{"num_classes": 18, "arch": "resnet_bottleneck", "avg_pool_shortcut": false}
Rows from block 9 of a small image embedding model, named by matrix and row number. Rows with one number belong to one channel. Each number is 128 + 24 x the weight over its row's rms, rounded and kept within 0 to 255. All counts start at 0. Numbers have three digits each.
After each channel's rows are labels from the 100 images, of 14976, where the channel reaches its highest value: "colour at peak" is the nearest of a few named colours to the mean colour under the peak. Only what is clearly more common there than usual is listed. The data: photos of arthropod specimens (BIOSCAN-5M).
# convs1: 3x3 conv (model.blocks.9.convs.1.weight, 96x96x3x3, each kernel summed), inputs 0-95
# convs2: expand pointwise conv (model.blocks.9.convs.2.weight, 384x96x1x1, transposed), outputs 0-63

convs1.16:118128140086111132104095166117134080102128141095100131080085142128141139134149154154110125102114073113119135152092106141160067126144083086114098095084105102128135115113109126123128104125133135150095110147095113131153103107114079082092141103139143137132126123103108107111107111120144132127
convs2.16:149120111170129097133128123122136086194118120143133123126099134206141146131137131153067130106150146109095096121122133133155146082107091136105119117126159129190115138188162200118128125145161117
colour at peak: grey

convs1.35:154108101133175112168127088091111149156146163114143093142160115101110118090118108121119108158128155128110103120175105087095153107129125161094149164146155148102100128138150117115117146091147147159139131096142120101120163160163154156133121136131132105099089112104099155122167160119107150131
convs2.35:122154085160081166115103080124080107134127073093124163090104127151153132091106094153105129107153144119156116131152145144158155152119113169088150174136145117091105111148149150122119124073111114
colour at peak: brown; grey

convs1.49:131129149139106126139077133105135069131142126082137153145077133136139111133130115141112129120130065130142134135093163118127060139124124082127101101064145150117114154127149126095126136135131128138146133121118139125129092120123074068102152143130155135102125113094093134145125134149119168097
convs2.49:153107124134117094186136127151171120161110118164145141149113153181141144137152164113093134146123161139120111124127126140108124125133101132120108123140149139159171147145172168126102142163168157
colour at peak: grey

convs1.63:108098154120125096126112121120119115108133160101088127130112124114125151155105116113115090099090100084090142120116116146117089098141104109080112092100097094142106095132122095120092147131103131153129090143117090133100116107113086096089129075100121119140123113101083095118113108103165140132
convs2.63:134095119139110111146109123150126085140125110103113146124100106125147107135127126096126107151177136074103124148101109140176141100140096128109097121098124141136117100148149153105126116121114153
colour at peak: brown; grey

convs1.17:126124150115094131114083134109141060113129122083124134106073142135145133125141127144115132105126057127138140144088144135131062128116116070119091096063124129131111118117121119119120111138130125135115124136097127134138086118113075064093135129129143140129132107090105123122119122138143138115
convs2.17:142103123155129082155126127160160103173105125135149131135112136176151143131157144113075137121137157110106084135109126117132133085132082140111126124128149124182150150159176210112087137156162132
colour at peak: grey

convs1.22:169103114130159124175138097097123145168150156094163080132146129108120140116133114132130114170149145145122113133166092112107155089138136150104137160138173152124092133145148112130107143108156141157132151112148118117133155165169157153153120153142136114122107101083121163090171175141126147138
convs2.22:116140083150091159095096099117103112130118062114092165086114120145138115116101111149111122129157118111147107139159134154159194137132127167108154201130136099110116098134130135127108120104130107
colour at peak: grey; brown

convs1.69:153101149136136126136153133119182163161115130120129088130154188123178153133166127163117116170138156116109157184140111139125166082142145156117142146154153117157130124130129103129095127160139090135132132140146111152159151157149159167154113130139143168158158130114139147092156156138145120133
convs2.69:111121120156081137093128139110117111127110119140092122109123099131101055154082087126121122113113121093122103127132091108123146120124142109133131143106059125122091090133111133098135107128131113
colour at peak: brown; grey

convs1.82:129125163141107122120082145110132065132122146092138144143079129136137153136129126140120133102141066136147143131088159138132053137117125080100108097071138142144117130137150119115119141143127117159147142131117132136127102127117068063107158142137158136127130120101101137144126128132152168113
convs2.82:165102110111131114178105116133162103136104105133155118124085124152146151120153168089106111146140139117119093147125135146122115108146074127114112123132152125120160139132183173125103133135138147
colour at peak: grey; brown

convs1.27:153127115064113117160098108116122127141153111095134138078121120114119129139119136111132117136097128124118122124162107127130139129138079127125094144113139128123085124074076126111126075116143154109056101131098127128124107157164142148130087136098100124136115084103103137092164149128134086108
convs2.27:133131128150142109121147149143122133163101145137143180172142148152149106153143123121099138120140202101115123118104117117151111106111122152127126116125157116145138147151139148115099118142187102
colour at peak: grey

convs1.95:157094116135161111161137104091131167166129154121140082133167139100130136103129113135107106170138170124101120144168114104108168084142129173080148165158158131133112117137136095117093136113145131155136132113144116117130163171168164171139114135125131123120112122111112158112172166118121136132
convs2.95:116139112156057156089120104124092109130131086089107148091105123130120106112090085147109131108144140110160112133136119135151134135130118156093141154114116116091074088137134148108135107105117111
colour at peak: brown; grey

convs1.2:114081146105121084106152139118143149116106156098104101111135147096145143147112122127109091106116131098096148141130110123130133076122093131067116113122105107131103108129110069144067139133095107154114111137124102134106117122118121128103113092075108138134122103091094112079125117095159124154
convs2.2:126112120139117115126119113115116080131130099115086144115086082108144085130104110096143102126161137084110104146099123139159131123132111140107106129115100147130085097140132147113135104116122130
colour at peak: grey; brown

convs1.34:156114101131180119170123094089112146158146157112145096143159118103111113095122109125120113160135154133116105123174102085099151111129126160100149164144157144102101130137153124107123143090152145153138135096145120100124166161163152157138126139137138104092087114101101158120167162124100155122
convs2.34:116153082156091167119113080124084107127124072095125163084109138150155132091108089157107127099151140120155117129152147142153154154109112166087153175139146113088101112146143147130124120078108108
colour at peak: brown; grey

convs1.68:115126103086104097146142097119115135102166128119113155101133114119111095145103131093123111120085131122106111119133100105118136139153063128118115131127110119100105140095076121162125130106125169130089091121125113113104118124138127135127093114060081107124102101119079108095127105108112085164
convs2.68:112102141135152105135118144165129143175121139139145178153130162147153128131138131125106123131164131118107144131086115090187108111112108153094099099110153111153105118157139125108109100134163104
colour at peak: grey

convs1.10:130127148136088127128082132110136060130134121094137145133071134139139123131136119141118132114131056132145138138086168128126057138120125074121096098058139144126116139123138124105123127140131126133140133127101137133134082124122076064106146141127149136119133119102107134145127131143131154105
convs2.10:149106128139123083174135131154174119166104116144145140141115143185152141134153180101095129150124139124125105142119129131126118104143084130119117115139148128164162148148170165119090130155179144
colour at peak: grey

convs1.67:125131154105105153097130177136168137128079106140128114127136169153170135149158178155149137107141135130142163164081111160171115105159072134127136104141124131131162116084084131114122091154111087114107140171124136159155129130133109120120117132109124172150152149145110140128126124140159103112
convs2.67:130077123162132101123145143129125086140129131156098106103120115136122104167112106117112118105114102112092096111105096110136137104104139101102096107108102119153089131173113129106129114148136115
colour at peak: grey

convs1.93:116113157129095107129123148127117111125127181098121130127086115105121186154120145132128115090121085123114138123110162162140097122127125083097096090089124127169122144150158104163104144140111119187138123138101106141127093117118093094127166122137158123155129123101118125139120120107179177162
convs2.93:150123106132127137148119093110149078140118119112131126121084080133129137124120157110114083159146096114117115174106138166139149111159112137123102130122148126124141123146147141138112125106117135
colour at peak: brown

convs1.57:144147111130123130106144128114074143142102152154129135129134066103067113092070122069112145123136139147125122065124171132122131155153123137111133120142126105109150125128127142151149135102149154144131133139120126121085125159162133128132115141096088089123100140156114153165159141073130117154
convs2.57:109113148146131122102051111117103141168177141075142147120127119128133131099119143141104161145165144123162158153109155135169109144164104178131134114112147141120131131142141127112119162080138128
colour at peak: grey

convs1.58:126142170120107139124105117097133084131114151083138119114100132136135174132124128128119149107155084150153149133094116160122074129107098099105108071087130128154089074140109139146139122140139112150107151146117139142116106136124076081112129152109125138145134091087096146105130117117180131145
convs2.58:143116113127121111155115123141132093130101105120127137121104114108151115131142127086134098139175158084104096158117102152158130109145080144131106134109142123120138120130174151096094116136114129
colour at peak: grey; brown

convs1.36:121121162109092137081148136128175162125091135127119123121136175144176127173131139140125124107131127112124167162071093140123114110157082125094141082136117123136127102104091121141113136158100086135120137150131141154116128121119103095102102116081108172151144130126093132097121119120166104158
convs2.36:124086139122122121118136141130122098130142126100112118108120134124130080173105117119124108128136116084110100118117058109157135115128125113115086100050094139128089076138122130128135102129113144
colour at peak: grey; brown

convs1.61:160106110133170121158137087095122154163130163107151080131161128100118135102128101125118116171145160140118109131171108101096161091127140165101145165150163144126100117148144108127105142105155133162136145104146121110127165166163160164146115148135133111115103111097123163104169166129119142140
convs2.61:121143084158068157112115095127085110139128071087111167084104128134133117106087088169102125107158151117153109143137134146151166139134119169117139178136122112092100104143141147133115114092119113
colour at peak: grey; brown

convs1.92:132138090155170163141111096127110118120149158109146105171152117122108119145125104119126127130124142134128092118137097081085126124146138152108162148133142156103113129157167157097152174087115132153171133086173155090118168114133126122104140138152144098089092127099126126122121134164098172109
convs2.92:142132066142042170125119067100092113107139045121132155086105144143126130095110098122130150130148144132163128116153138152129137168101111167083140173119134138090124097128160131129155148099099154
colour at peak: grey; brown

convs1.52:124116168106122132096150122118156134132108177099122123123135152139155155174119141124130123108116119109131160141102100159124110098148082121103129092112123128156102092137105118158106165158093079166128119157128133154108130115124092087121123109089118149170155105100088128105114126122189126170
convs2.52:115101131136119114142117138140105102132128113122113140107114090117137081162125097102129097143163144077095122146113091126177137107137128130122100113081112140126121109137150142109109100122112133
colour at peak: brown; grey

convs1.0:146112158133122136133154141128190155155107125120131087128143193133185154144168138164126125157142147122121167188129117155134156089136143143118131132146151120163135127133126113141104125173131083131126139153136121162162137152143148155146115131137141178175170133119143144096151147143156116138
convs2.0:114116112158105132100137144120120105127111140151090120112132091126106056159085093120130112125110102096112101135122095106114148119125147105136116135107052112124097101137110130101128101129127107
colour at peak: brown; grey

convs1.11:127165125135121130111108124098105138133120114166124152125136093121103127088080125087109152103141139150127133088111198149122129175132114137105128133131113105145141107103094161123169107135141161109124139145116150136088124158148125134120109140088078112126143143180095146181148117076125098122
convs2.11:083102162114151113090090125134089149140163142097122109101146122132096123122130120117092143113135128121146150134101133087147103129132125150115121095104138129135122118124112121089135142111111120
colour at peak: grey

convs1.12:117098149107131114110149116109133138117113175090119074109128134100128190138114137119125108115122123109111147134122083157133128079128107124078119109123117128166097107146123096161093156135100104172121120148126111148110125114118122117098118109101113130165130094080107118075114118115188129170
convs2.12:135127089135095133122112114132108090119120088123074151116099076104139101122059107126136099130173110099125098156109122153153165129142131144118099152120117098127104090125134143136123108103109105
colour at peak: brown; grey

convs1.14:098100152116131093115104160113126102096119151096087128114106130096135157126133154143100092099090097089090140134117115148158093113131101102092112114096091091134117124135139098123099128129105126156123090150115090133135120091103092108094147082134145131130122116101106088114096098094156156125
convs2.14:142097127160143119154125106109137088149116121121139114115067100148146138118141136138105104114152133110098109128092141138155137108119101132089100115119153142141122133165162174119135127115129140
colour at peak: grey; brown

convs1.20:089117129150137113105126131137114120093126161160088164153139109123115096150109124110102104093083130082103133104103145117121104134158115136122150116134085106099155116143130120134119170116089135150161087128144125121106136089100098100084144081113125121099119153166116084168091091117120138149
convs2.20:153132121124135122142113095130097126147173128092158142122138137137136126118123131096119190139145144129146140122131150149132132136142113142111089112121139251141152124128162132096128178106125172
colour at peak: grey