From a checkpoint of a small image embedding model: batches of 128.
Rows from block 10, named by matrix and row number. Each number is 128 + 32 x the weight over its row's rms, rounded and kept within 0 to 255. All counts start at 0. Numbers have three digits each. After the name is the row's rms in percent of the matrix's.
# fc1: squeeze-excite reduce (model.blocks.10.se.fc1.weight, 48x384), inputs 0-191
fc1.0 098:078162129120093164093088147136115172138090141117165140126086109145085115134142154137149162150103112125163114188135079103161174112192096116191146162069096083126156100081113150148085123126138097111131179169198116153163087100133089067081119130112115126155110110109171095100139105081092066101172154173160163115119041110134171149109125139100132098162172083116171165113109087125148139106129152136170102203136164085125095132085143090073091158158099105137076180174154155139084106133130134115106092100118165120131148161182114170122145113212147134151115082109142146110153123094101131121
fc1.1 102:098106104139108109148157139133072155093164112102144103092129179136121146138128108176110159151143098147153143132104120065180115104116148110125176107106103097106091078116109179173093095144153103090105149182114111189132126167137111132087096127112081163201107070141173087090101077165104115080100119143169102098147084098113181142120083154137139117161182072077148141177071100096131100147137093104114150133156110064073098179077097119096070091136089087146122143176114116069089089114091099147162068074161144127084155156156077108104143096126165159080092106078108114107147168145097172162
fc1.2 117:202127160121119080109092095179139141174125185138138123170095098165115189116168173116087097140069112124083106108092140139126143085112103079119080077179117157162178169195092081149112133135175141188191116140121181129174091081152121133138146133079113153116113103137080162121085133122133132118153070108078135093167161173101114154114157111168082190159134151143147147090096162172071121145093123084091139096167182133161098146121181116184136150117121187114176143107158120145158109078186086081124147150074140092102124154117102091188085100148113104167174169134081079135099123081184134091
fc1.3 097:137119121174037114146156176127158133107140127129141115115140168126145172122127128163147171168143128156147108159093159146127099113164143103157132101123141079092117088142070170148128108223147095118141198121141130154155128171199153143125184102096099146176167120167119149142089093150148142119147106173164130083163109109131144184104089188187146125137138129108173146171130091160134124179145143113166154183146117087140103155104125142120121130177115106182133163118137130146078135098102107150152120079177172160115135136159094126119142104147134161109141096146123132104104106170100133153
fc1.4 113:116110105175064106148172172124129139092154116124137109100151183118143165120123114173140172171151125166154117152099156124141097112152157108142150101118134078096098078131084179152121098200144091100126200133125118160146135184181147147119154105099091150188161112168139133132091085164147147115124109165168118088156106101129166178111077193178159120134144107097172147194116084140141112181159126110168163172149111088121101168100106148113120109165109086181128159135127119127074121104087105158159105077184162162106137138154089120108146105135150164090124090129122127101116116176087140162
fc1.5 114:176146199104115117112095112157140144170100165152144140212086101165121152140159196061103107127066129101097126113102113134118141104122062101128087100162108179139169180167098068130127160130141183220158118133154188124153090070158127117129144159103141140107116118120091153126101155102116112123180093116081178106151155220107097133116177113147071187145142158162136135078124190135088141116082153110110103112138175133149117114127170122156115177127142190089155139108146139137184133095183109085110144149070137102129136145128131118173101107152065118164159149128112093182118128067159146048
fc1.6 100:165132176095102120134107114158145149155118161156144129206106114154141153136149194052094106148069141093091116115089127124115119100130057092130088096157117199117170174161089079135148149141135202201162120135147174128156099089178152126128166181100131137105126111118093167133088148126128107125179085111089184100149153243095101142101162111158077192144160155161152129085132209142092133135094173103109116117137166121160108130128166147143113178147142178085145151104126130152200146090178105103130138135076140106121132136136127116155100101145060123168130137137110084198114122074153150058
fc1.7 102:093112109134105118146149140136071162096154112102154108095125177139117142143127110167108169151139100139159150134105112058185119107120143110133177113102091105102096081108111174172093096140147109092102148189122111194129116162138109126076095135117085164202104070139171088087105083159095103075102120148171105102144072102112176141122090151131135117171195069078148146170077106095130104137132096107123142138152111057073097176070098123084061098143089090137114146180112122069097092117091102142159062078154147122089160158168083117103147094133157159084084098075110113112156174140087176154
fc1.8 093:111107105120174164107117107072161060125137104105057122117166106071124073082073106115171104115161114115124101138184140168093150161133142193129114166114186122130128140100185120088148122071080119111120081081116100061093170127071122141165126110174154094089130188084125138145178141109133156161122164094138110182059161114150112072118135099103172094065057149143079073112177118142165115097147133152154145105100105179154160078177128122126202134129134120121102064106107096158129136178125155146133167145139070137167068060098163136095118190086127090137110147156141189109111101150133063129
fc1.9 113:105128121119113116139140133149073182110141124114172120109114171155109143158140120153091161143123104130149164130104097041193125099120134103136165112113064123114105094115111160170088110139155120110102145200127124210129103144142104113060091148112098174199091064144163086074107094150079089072110118149152119098154067117101169143136107135124123129192223081089150157154072118088121116123118105111115133135151124045077100172053106122095032105134095107118119153180120131069115093112107104128142063099135156102092175178175087123116139088144143156094097102074109100122167186122098198143
fc1.10 010:135171147165090124137123177143165153128084063161154158181085106092154143173145188129144158132106157141121167169137112123115114124184077122141122140135147144109154157135137130084139143127098147164120185124170152097105150142178147115148164154126176101110198167158148133135139168119135166199187134137158193110168115152163148159143124176137153158119157130151142124146148139134134175131134190135161133220053135124121110137138139134088113175164135142146138183109152183146135145110131153138105144141124139217189165141132144171156162094120098176116136107187156132166159126093091150099
fc1.11 097:131110109182054103150164166126137127098149120126129110105148173116145167117117115172152170169157125165155114154098165138132098115151154106145139104120143066104107082139076174151121100203146082105131198122126120156153137176184150149130170092100089152179175115170129139145096086156154158121131109168163113090161109098137154176111080198181154118128130116100163142180119078154142115180145128110165161172146112090132105161103115138119125120160111095189140153126135123137063126105086106155154115084187159169108134133147085120119144108135139157102146102138121137092107110175097132161
fc1.12 089:123124131084029143138122147140130173116135162125157121135123144153137162136133158119107146157091110081123104175063122117133115067180088069185119090109116165049160111112048141167126110170122152134159153151153142155201078128167130125082149186064093123141131094103115139099063095134103083082169078128156146051141113147087136136079116130175097163185193123114207139121126143136123121159111154089129133146156150072145072138072147156080093162189093124111088191140113126141149118067144082124148094064113150109109136142209091131102120059164120140152095093119108103132128119108112156109
fc1.13 012:100203159165111140136167175142122151145072135164135192154108150128117108204166173077181163149106195112138142111157114092148108144152094108149088154135128145118122152119146143079191149127088165144113149114207112133077125134133166115129141145146202103152126218147107127166158139116144129162161144152130173143169116176099119138132124157102132151112134120142130141126189146110156224104153152171151126169116134138110131128157111153094120151163167133139123153131132187132158201145128155158088139132137152133185130157165197215175140160154092156113138086162151160165135131116077135101
fc1.14 067:180121134210137082159172144135197099133122099155118150139150142117160151122127132137125131110169175195108131089136172155089116138102162133065098128181150116146088161199119109104153148134158118155162132090119163102103168155146167144180151086121146158116200166170103162187126154132173199225133114147089129121149145134142099164136130166153157130075072164165108149150159132142088137131160132134146134148119123163152165140179126150203176103114203159163194101084142135156123176107134130140124181161166128164145129119067135129158140133126113140101177122180126113140115100165159114134
fc1.15 088:139097110132164137113125106087176058133135118111057117125174103079135101063081113121159101120158122124116087128172165185084142154132147178123103151132206119143136148128169112099157120083109117124139087065107109053110170128087132153189137099157149108082146187094108152155162146111156177174128147094131116168079183121145103088113141101119167105063041166148087081112171121155154111114153134138146153103117109187162150088184141122151224135125139134134126070093120086173125139159141141146136186143138072139167047057092148122112105175091127082148130158164132173112095089161147057134
fc1.16 086:106106116113170170111124112062162077122136111118068122123174113072128066082075112109168107111154127110127104139181131163090145166143138193140111168107186133122130138095182114093159130075071135109117089073118099060101164132076126139156124120178156087089132186087125138148171142105132148165128167094140124185059159127148108073113140094098174101062067150145085071121185131130166117101157142156154138111094103175150165077177131126120203136134140118114091074110101093160136148180133163151134162138142070138177064056111174141088122184090129091144102134150158184126118103155120071121
fc1.17 104:099110107138105112144150142137072159095159115104148105095129178139117146139128110171109161149140102143155148136103114057184120102119146107131171108103097100103092081113107172173089098146152104093103153187119114197132121164139108128079095128111081163205104072144170086088102078162097110078102119143166106098146078102113181142121088153132138119165188072081154141174071102096128103140134098105120146138155113060075095179069097117088067095137089091142120148178118121070094089112092098143159067076157147123086160157165079111106143094129159160082092101078108113109152169142092175156
fc1.18 113:103134124115107123134135144152070181114135132116172126113110162157105140162145126149095161143119105125146167143102092037193131097133128098144163117112065124117112098115105155168082115139151122113106144209137128209139098139145100100053092153106104172197092072138166087075107101141077086070117116147150123095153053119100173145135112136120120131189216074094156164152078121087116121115116109115115125147146132053080098167055110119086041110133096108113117158178129138075116095107110107121136057100133159102099181181184096134116146087150140162100100097077117096128173179118102198137
fc1.19 095:153120146122104119178139133141190136130128145174134126168140148134174156130139178098101122156102167121107105112082159142096078104127094105118106094151150181102150158152088114137175136182129186171156143114133160115154126126218188142153209161095143125114167128143105182161083148150166149147168086124110173096159151214098104183092132136179108172129147172179166123121157195158106129173139188104132136137137144120179105157149141163142148157165159154125136144086114126185181174089152106132140157115115138129127119122127125122142117095130101142157122118177115085183106089120137138112
fc1.20 087:157130157104092112168134130153154152134121149165149127185118141149166161141150196061096123150080151099105114105079138123113097098117068094115104095152124195100159164153085109135161138155131207193156136134142173129149109105209166139136175179088135136116150116127102170138081148146149131136173085120094187087166148251101105160101140127168082194142163151157156127098141207140097133159103182103120126129140150109158106142131148173139116168157144165101142156108115128159198153081165101120137141119088145120122131131130118123147114086141067141154118118148112078206118111089140160087
fc1.21 089:101111109120168173111127116065156068115135102105065122115166118070129061091069101113180117112162119112137107143188133159097144172138142197133123173103175122119122132087186130086149123070066123104107087080118093077087165134071122139156124110189154093102131185088133132145183134112131148159120172105147111188057153114155114071118133102096176089066066139136079074119181117131175119095146129158164137113094098164143166079175119130115187135139135113117089067117096099151129137186117163153136157137146072143172075063111168142085127190088125096134098133147154196112121111151116072129
fc1.22 090:147115147110100123180136132142184142128130145169136120172132147141178155127138183086095121156093162107105100116079157144102079100131082104122104095148149192092159159145091115143172132174125199172158139120141163119155119126212181138142196180095141125114158122130105185150079145149161139143174086117108173095150152218091107178089132127178102173136160165180167121115154205158104125174136193101128136134137146114180104153140146171136140166169150157117127149089107121190188167090158103133143149107110138122125118123137120121134114087129097140162109114171114082188108090114135136105
fc1.23 111:172143191100118116126105114156139146162104160164147138213093109158133149144155191053103108135069140099096126102101120126114127107113063101118090101163109192129164182166100074125143161137134201213157119136147182127147100081168142122136156170107144139106123117122093160134098163118127113128173092115069184108155155236104095140114171114151070192141144157170136132084129208134091140124089161109106107114135168134150119119135165137155116170132153185085155142106135138142199142097180113097117146152074138106128137141121136119170104110146058124160147143130115090199118132072155156057
fc1.24 085:148129156120100129161135143143184140144119141178138136179131136141165144139147187074113130142098183117109120129092152135097100109147088105132108110139138180109154163152097105128168147171123193183148147116143167116146122121205176127144193167103147119119167143138111170166096161130161153161175101131102200102144137228111116159110145136161104171122149154200159135117180194145108142158127205117137127148122150120166114136148146155137141167155166160120140158096130133174174183098151116124131150125111148134139127127134133136149126096144074143155133117179124094194120095117132139096
fc1.25 108:105131123118099126138139147151075182107138126116173121112112173155112145161145125150096163145119108121146163143097093045186121096131127095146164110109072124103109095116101161168093114147147124113104153195138125214134102146148110110058099157107101168201096069143163089082102100148081088074117114153153124091154056122099169148127105139127121132187221078093159159157082122089118121126120110111124128150148127038080095166054107129087032112144100106116115167176123137074116103106108104128142063091136163103099181177187092131113143079144140166096093088078113097127165178123092196139
fc1.26 104:100108104138107104149157137138071156094162114103144103095129177139122150138128109174106156150141097147153144130104123061184116102114147109124175105110101098107090082117109178176091093145154103092106148186114113195130127166138110133086094129112081163202105069144171088090099078165101115080100117141166104096149087101111180143121086155137137120163183071078149142176069102097128100145136095100108150130158114067076098181076096120098069091135088090144125145175114116071092088112092096146160070074158144126083159157158074105105139096126164160079090110080105111108146167142098176160
fc1.27 117:179147197103119115109091107157138145172100168154141142210086096165117152138161195069103105123061128101096127111102113134118140101122065098126081101162105177142170183166097066132125164129141178217160117134149188123154090070154125118132141159102141138105116115117084150125099154107117113122178091114075171108152156213105097129118176113145068191145140161162134135075120186138085142116084150109107105109138178134150116115127172119160119174122141194092154136110148139135182130095186109084108142154066134100124135146125129116176099109152073114166165150125110090179117129067165145053
fc1.28 091:084112108120170177119133119065134084103139086100081120104172133076123054102072089119167125117173119116149124136184117138118141180130150202129138174088161122114110116073194139093146121071065123091084095092114084092068164146069118136138103121198148105115125175093148116134185127122119141147105181115156104193058137106151122072127124107083178076061086126122076083133169116111178118086155115163159133117090087151122170088164105129103171122130132099118083072133095101131125134197105165156138139132154080143167090072114168148075137182087132106119083123125156187114137129159102088137
fc1.29 100:176108117206117071164164133140203101127146124138115115128149139122156181110127128157122121140153148210105108101111193177094104119106164107084110100189163099144104139185105132138144116165171098139166148105110146117133164155170175152189193092097117153123211134180094167188104127152188208185131101133106119105169149123135117196123114166184145139102087159155139136152134110177106115172160127108141160136149130153162113173164127136187173111129151141185173121076148116171106147099119109146145177132156134160118114123088102107154122117114147129112178131206106107111092074165157109156
fc1.30 108:163108118159133101173159128130222103127142119158110117135156144111186161115119134130109120141144173159107104085108180164074081122099140125080110103165175145128127154169122117127183127152145143149159136088115140090129165144169200157190203115111137131105189150151104177191098153155199191192127102122100140117152157161120099176109125140177146144102109181174131106140162154160115122183167152110133151133134124152165122157180136147169176122146176146155160116071114115178145180105141112145144188128138123148129109103093125113148121113103133131135143132203117103144097081148142112138
fc1.31 108:174136178101109112139113112159147144151113158161147128199102120156143156141153186060092107134071141098093122091089122125114114101103067093109088092165115201122164173165091081132149158146135206204157122127140178128148105091176152132138161173101136139108128114128087166136086150129134120127164083111077172100160159248096093150110157112159068201142147163157140131086132217136089136141092153101103111109143157127156117134134161148159111168138149179089153143104127130139205145090178105104125145141077139106121133138123127112165100098141072125160140139132109077199115129081155157068
fc1.32 104:102111107140110102139153131141070158102157120104147105096129168144115149136131109173104153149139097146153150131104120054188122101112149106126172103111095098119094085119109169181083097140162099096105144192113113200130118159135106130082094127111082167207099065149168087083102076162097113074100118137166104097149084103112178139130094147133132121172188072080147150170062100097128103139133095098101149124163117068074095180068098114102071092125086093140127142177121120072093083113096093139156068084153146120082159164160072105112135096131162152079096119080099109106151168139101179157
fc1.33 089:084177144122145166095100138133081162145098134120151150130105130162069094156154133134134137115110113136166161169158037090171174140168135129162163187071079098160131107093148128126100159116138105119080142165152126159119103112111089056076088146142133157162100116123180070094169116078075076098128179160162136149117041114151172132148151119055130116143170072106129158135105111085137149067124106169152075172119140094095126134108121084081095122114110114104095149189158158093101115156124169111079091142125142117134168152162143194122150134150148129128106095067165137123200176118103134129
fc1.34 129:084157130131137159113116147131075154125115107118159140114097152148088103179142116144138167114127118151177200141140059073176159148133136134142185166092073100150102100097141148123083141127130116108065149176147117166104111135123084073077086137145133157170095106135193062098154128120083078101108163183141119142131034111148168133179126132080136108144169069101125148154095114062134142089126106169149096177109125088062140141105098102085075104109113106115110139183148161064098107146101161120104081138141147122131181156151132168128185130143145153096101081066161130129210188117087163138
fc1.35 107:117111104178066101150171169124126137094151119126135111099150179120144169121119113175139175162153124172155120154097160123141102116149159105143155105119135077102096080134084178153114100199154086101127198135125120163147135183180142141121151100097091153188166111168140132133097086162150152117124113161165116089154106095134166181119081190178161115134139105096173150192110080139140112183158124113168164169148114084119098170098106143115120107153106088186129158136134122124068118106087106163155102083186166165107137139154083123113149104136148162091135097131121128095116116176090139164
fc1.36 111:169125125133120068104106101195097157154138181116147113120104108173098209118174130156077108147096092137105116122085131116165149063114138056133107071158096124163156123172083117182082114137197104137173128168111142160199083111138104122108118124053077172139099073145110134087076104132114120072123077120107109074181141122097148152121127117158097153199154116100154160121064118151088110142111100073087147101191163115133084162081154105147112114105083149127175155143171120118119083067155073091130112137098152091072136180139074090178091087153139111140163161107071079106111145102173142135
fc1.37 080:088169133128138170083100139128093159148095143120148142122103116158064093150156122142144133131117113130164157158158043093171180139175142135167157196073085089160133106091146134117096154112143098113078144167161119156127092107111089056082087135139142154166097123123168070099171121071078084104132187163160127148117039110152176122152145120053143111148173075108134164126116103089141150063120111176170094170111139091107128120098130084085105132111114108107103150182168153104093117158122173107088094140124149119151158159173135199122140135163142128129116101079171141118189170122112130133
fc1.38 117:180135184103113110129109108156147138159111161155141133201096114157138158138154191059096107130068134100096123093096122138109122099107066098110085092170113195129167179170097078130141155136136201207162118124139182120149101080165143131140155161099138135106125117124083161135093152123132123129169082110077170101153162235103089136113166115160070194139135167156133130077127210138087135134081142102106113106141164130152117124134166142164117170136143186094158133106134131136197136090179103096121148145069135104120131138117124111166099104144064118163146145128102083194116129074163148058
fc1.39 091:145122152098091129178134134147160150127124147167147123179123150143178150140142186063099124155086163101105111115077144127106077103127071101123106096142134202089157157142088118135171133172121217177151138125147167131154113117214175141132186181098135123119147121126113173146082145147152126141173087118104179096152144237094108158094135128170092178138162154167168123108150216148100132162119190106126127136132147104168104143137148172129116168168150158107127158108105126168200167088158107125142139108103143123126129129137123125135120088134073144159105113155115081201116109097133155093
fc1.40 104:158134177101098120146117125152158151154115153164144135202114119152148150141151203053100114148072146100099118117090131127108111100130059098132098099151123191112165179157088088130153148147130204199158127134148182119154102092190155126131166172095139131108137120120100165139091152125134120136188088118091194096152147243101099146105160121158085190139153156172154130091144205142096137140101190107117121127132164120160110126130158149141124179147148176095147152107125132161194151090173106109128147132082140113130132133140126123154111099145056132162130131148114086208120116079148154066
fc1.41 103:161135178100099117141113121156155147153116156161144134200109118152145153140151197053097111150072146100097119115091129128108118101131061097129093099153120195115165175158086085130153150148133206199156127134149176122155102092190153128132172175099137137108134119122098169140090151126135115132181087115092193099154151250101097148105160119158082188140155159169152127091137207139095137137101181107114115124134160119158112129132162147146120180146149176091147152103127133157198148090173109106127147133081142112127132135137127120156106101146054130163131134144113086203118118082149154063
fc1.42 114:105128124108114122128131130151071184113140132114170121112111165159100140154145125150090153140116104122143162139103087044193133092128129101141159116112062125116114098117108153172087113134153125114104140204134127212135098142140102107050091157107099168195086064133162087072106098141071081069115116139153121096148067120096170139129112127119120131195227080093153158151076122089116117115116105108111128132152128047080098166048113118089032111136095110106118156177125131073117094109114104118141059096129152094092174180181092124114129086144143150102096107074111099126169183118103192136
fc1.43 102:172131175099115112137114109156148138150116157157142127197103121151147153139148183058095107140073141094092122088090126130108113101097065096106088090165120204121165175165095078131156153143131210198158117124134174124147108089171154136142163171103139142103127116123087164140086153134137122128161082108076171102158162250095085141106157111160070198142143169157137126080134220135092132138088151100104114107141154130155116131141163147158113168139151178087153138101123128140208147090178104104130149141072133106121129133119128111162099101135072123162137139132108080198113127080157155066
fc1.44 124:188133147135117064099097101199117155175123188125149128146089097177101209121188162147080103136082101140096115129095139125152156079123125069128095078176099124173167150188086100167087126134197104169182123161119171146183079097145103121114127127057096169134107091145100143102087120119119128099145080122093121081182145136109140164127148119161082178176145124123152168105078125158071123139097110085094146101182184122147093159096164106162123130104100172123182153131180127135121090070171081078116123152085154093086136176132084094200089097162129110149185159122076075114108135089178142117
fc1.45 094:167136178098106117138112116155154144156113156162144131207104115151148156136150193048102111143072145097097116111095131130112117105128056096124089097159116195118167178163092080128147152144136206205163123133146175125152103089179152127134179169102138142106133117122093170141092154128138115132180087115085188102154153249101098147103161116160079187138151159168147130085133206142097137141090172105110117121136163122163112126132164151148119176146145180092148146099128132160198146093176107105126148137078139110123134135127126118158106105146050124168138138143114092196116114078154150058
fc1.46 083:091146143104159185072085114124086145155109141105128142129099100159055068131143127121137115109110101112140150160171048106156192137163123145161139209083094113159149121087161108123098154085122116117086103159148123132118098098087073064086058151153143130131080119101161062085185130056059077099135190127152126160098089112141150091141166093031126114144157083114110138114119116076140135038116114167144088129113144119099139094111143070091107137106113122075099121174159135098116110165140173096091104152113116097153137143161154159114125143140136107146104128074161154122171173108121115112
fc1.47 121:179131145127114075103099102201101161167126187120153122138084105187098200121182150145076109134077098128101117125088127116162148071122121059133104078159091137162165138175085107173089125133191118156177125169119159156187068098141102116106113133059088167136098077142110128089083115118109112083136082121097119077179139135100140154120145115153075169194156113108156164112073132147078118139098102081090135101186179116134086157087161106146109123110095167117169154142171125115130089068168078080119115139084152087085139181141082093183090083162133112150163158107077073119112147083173147119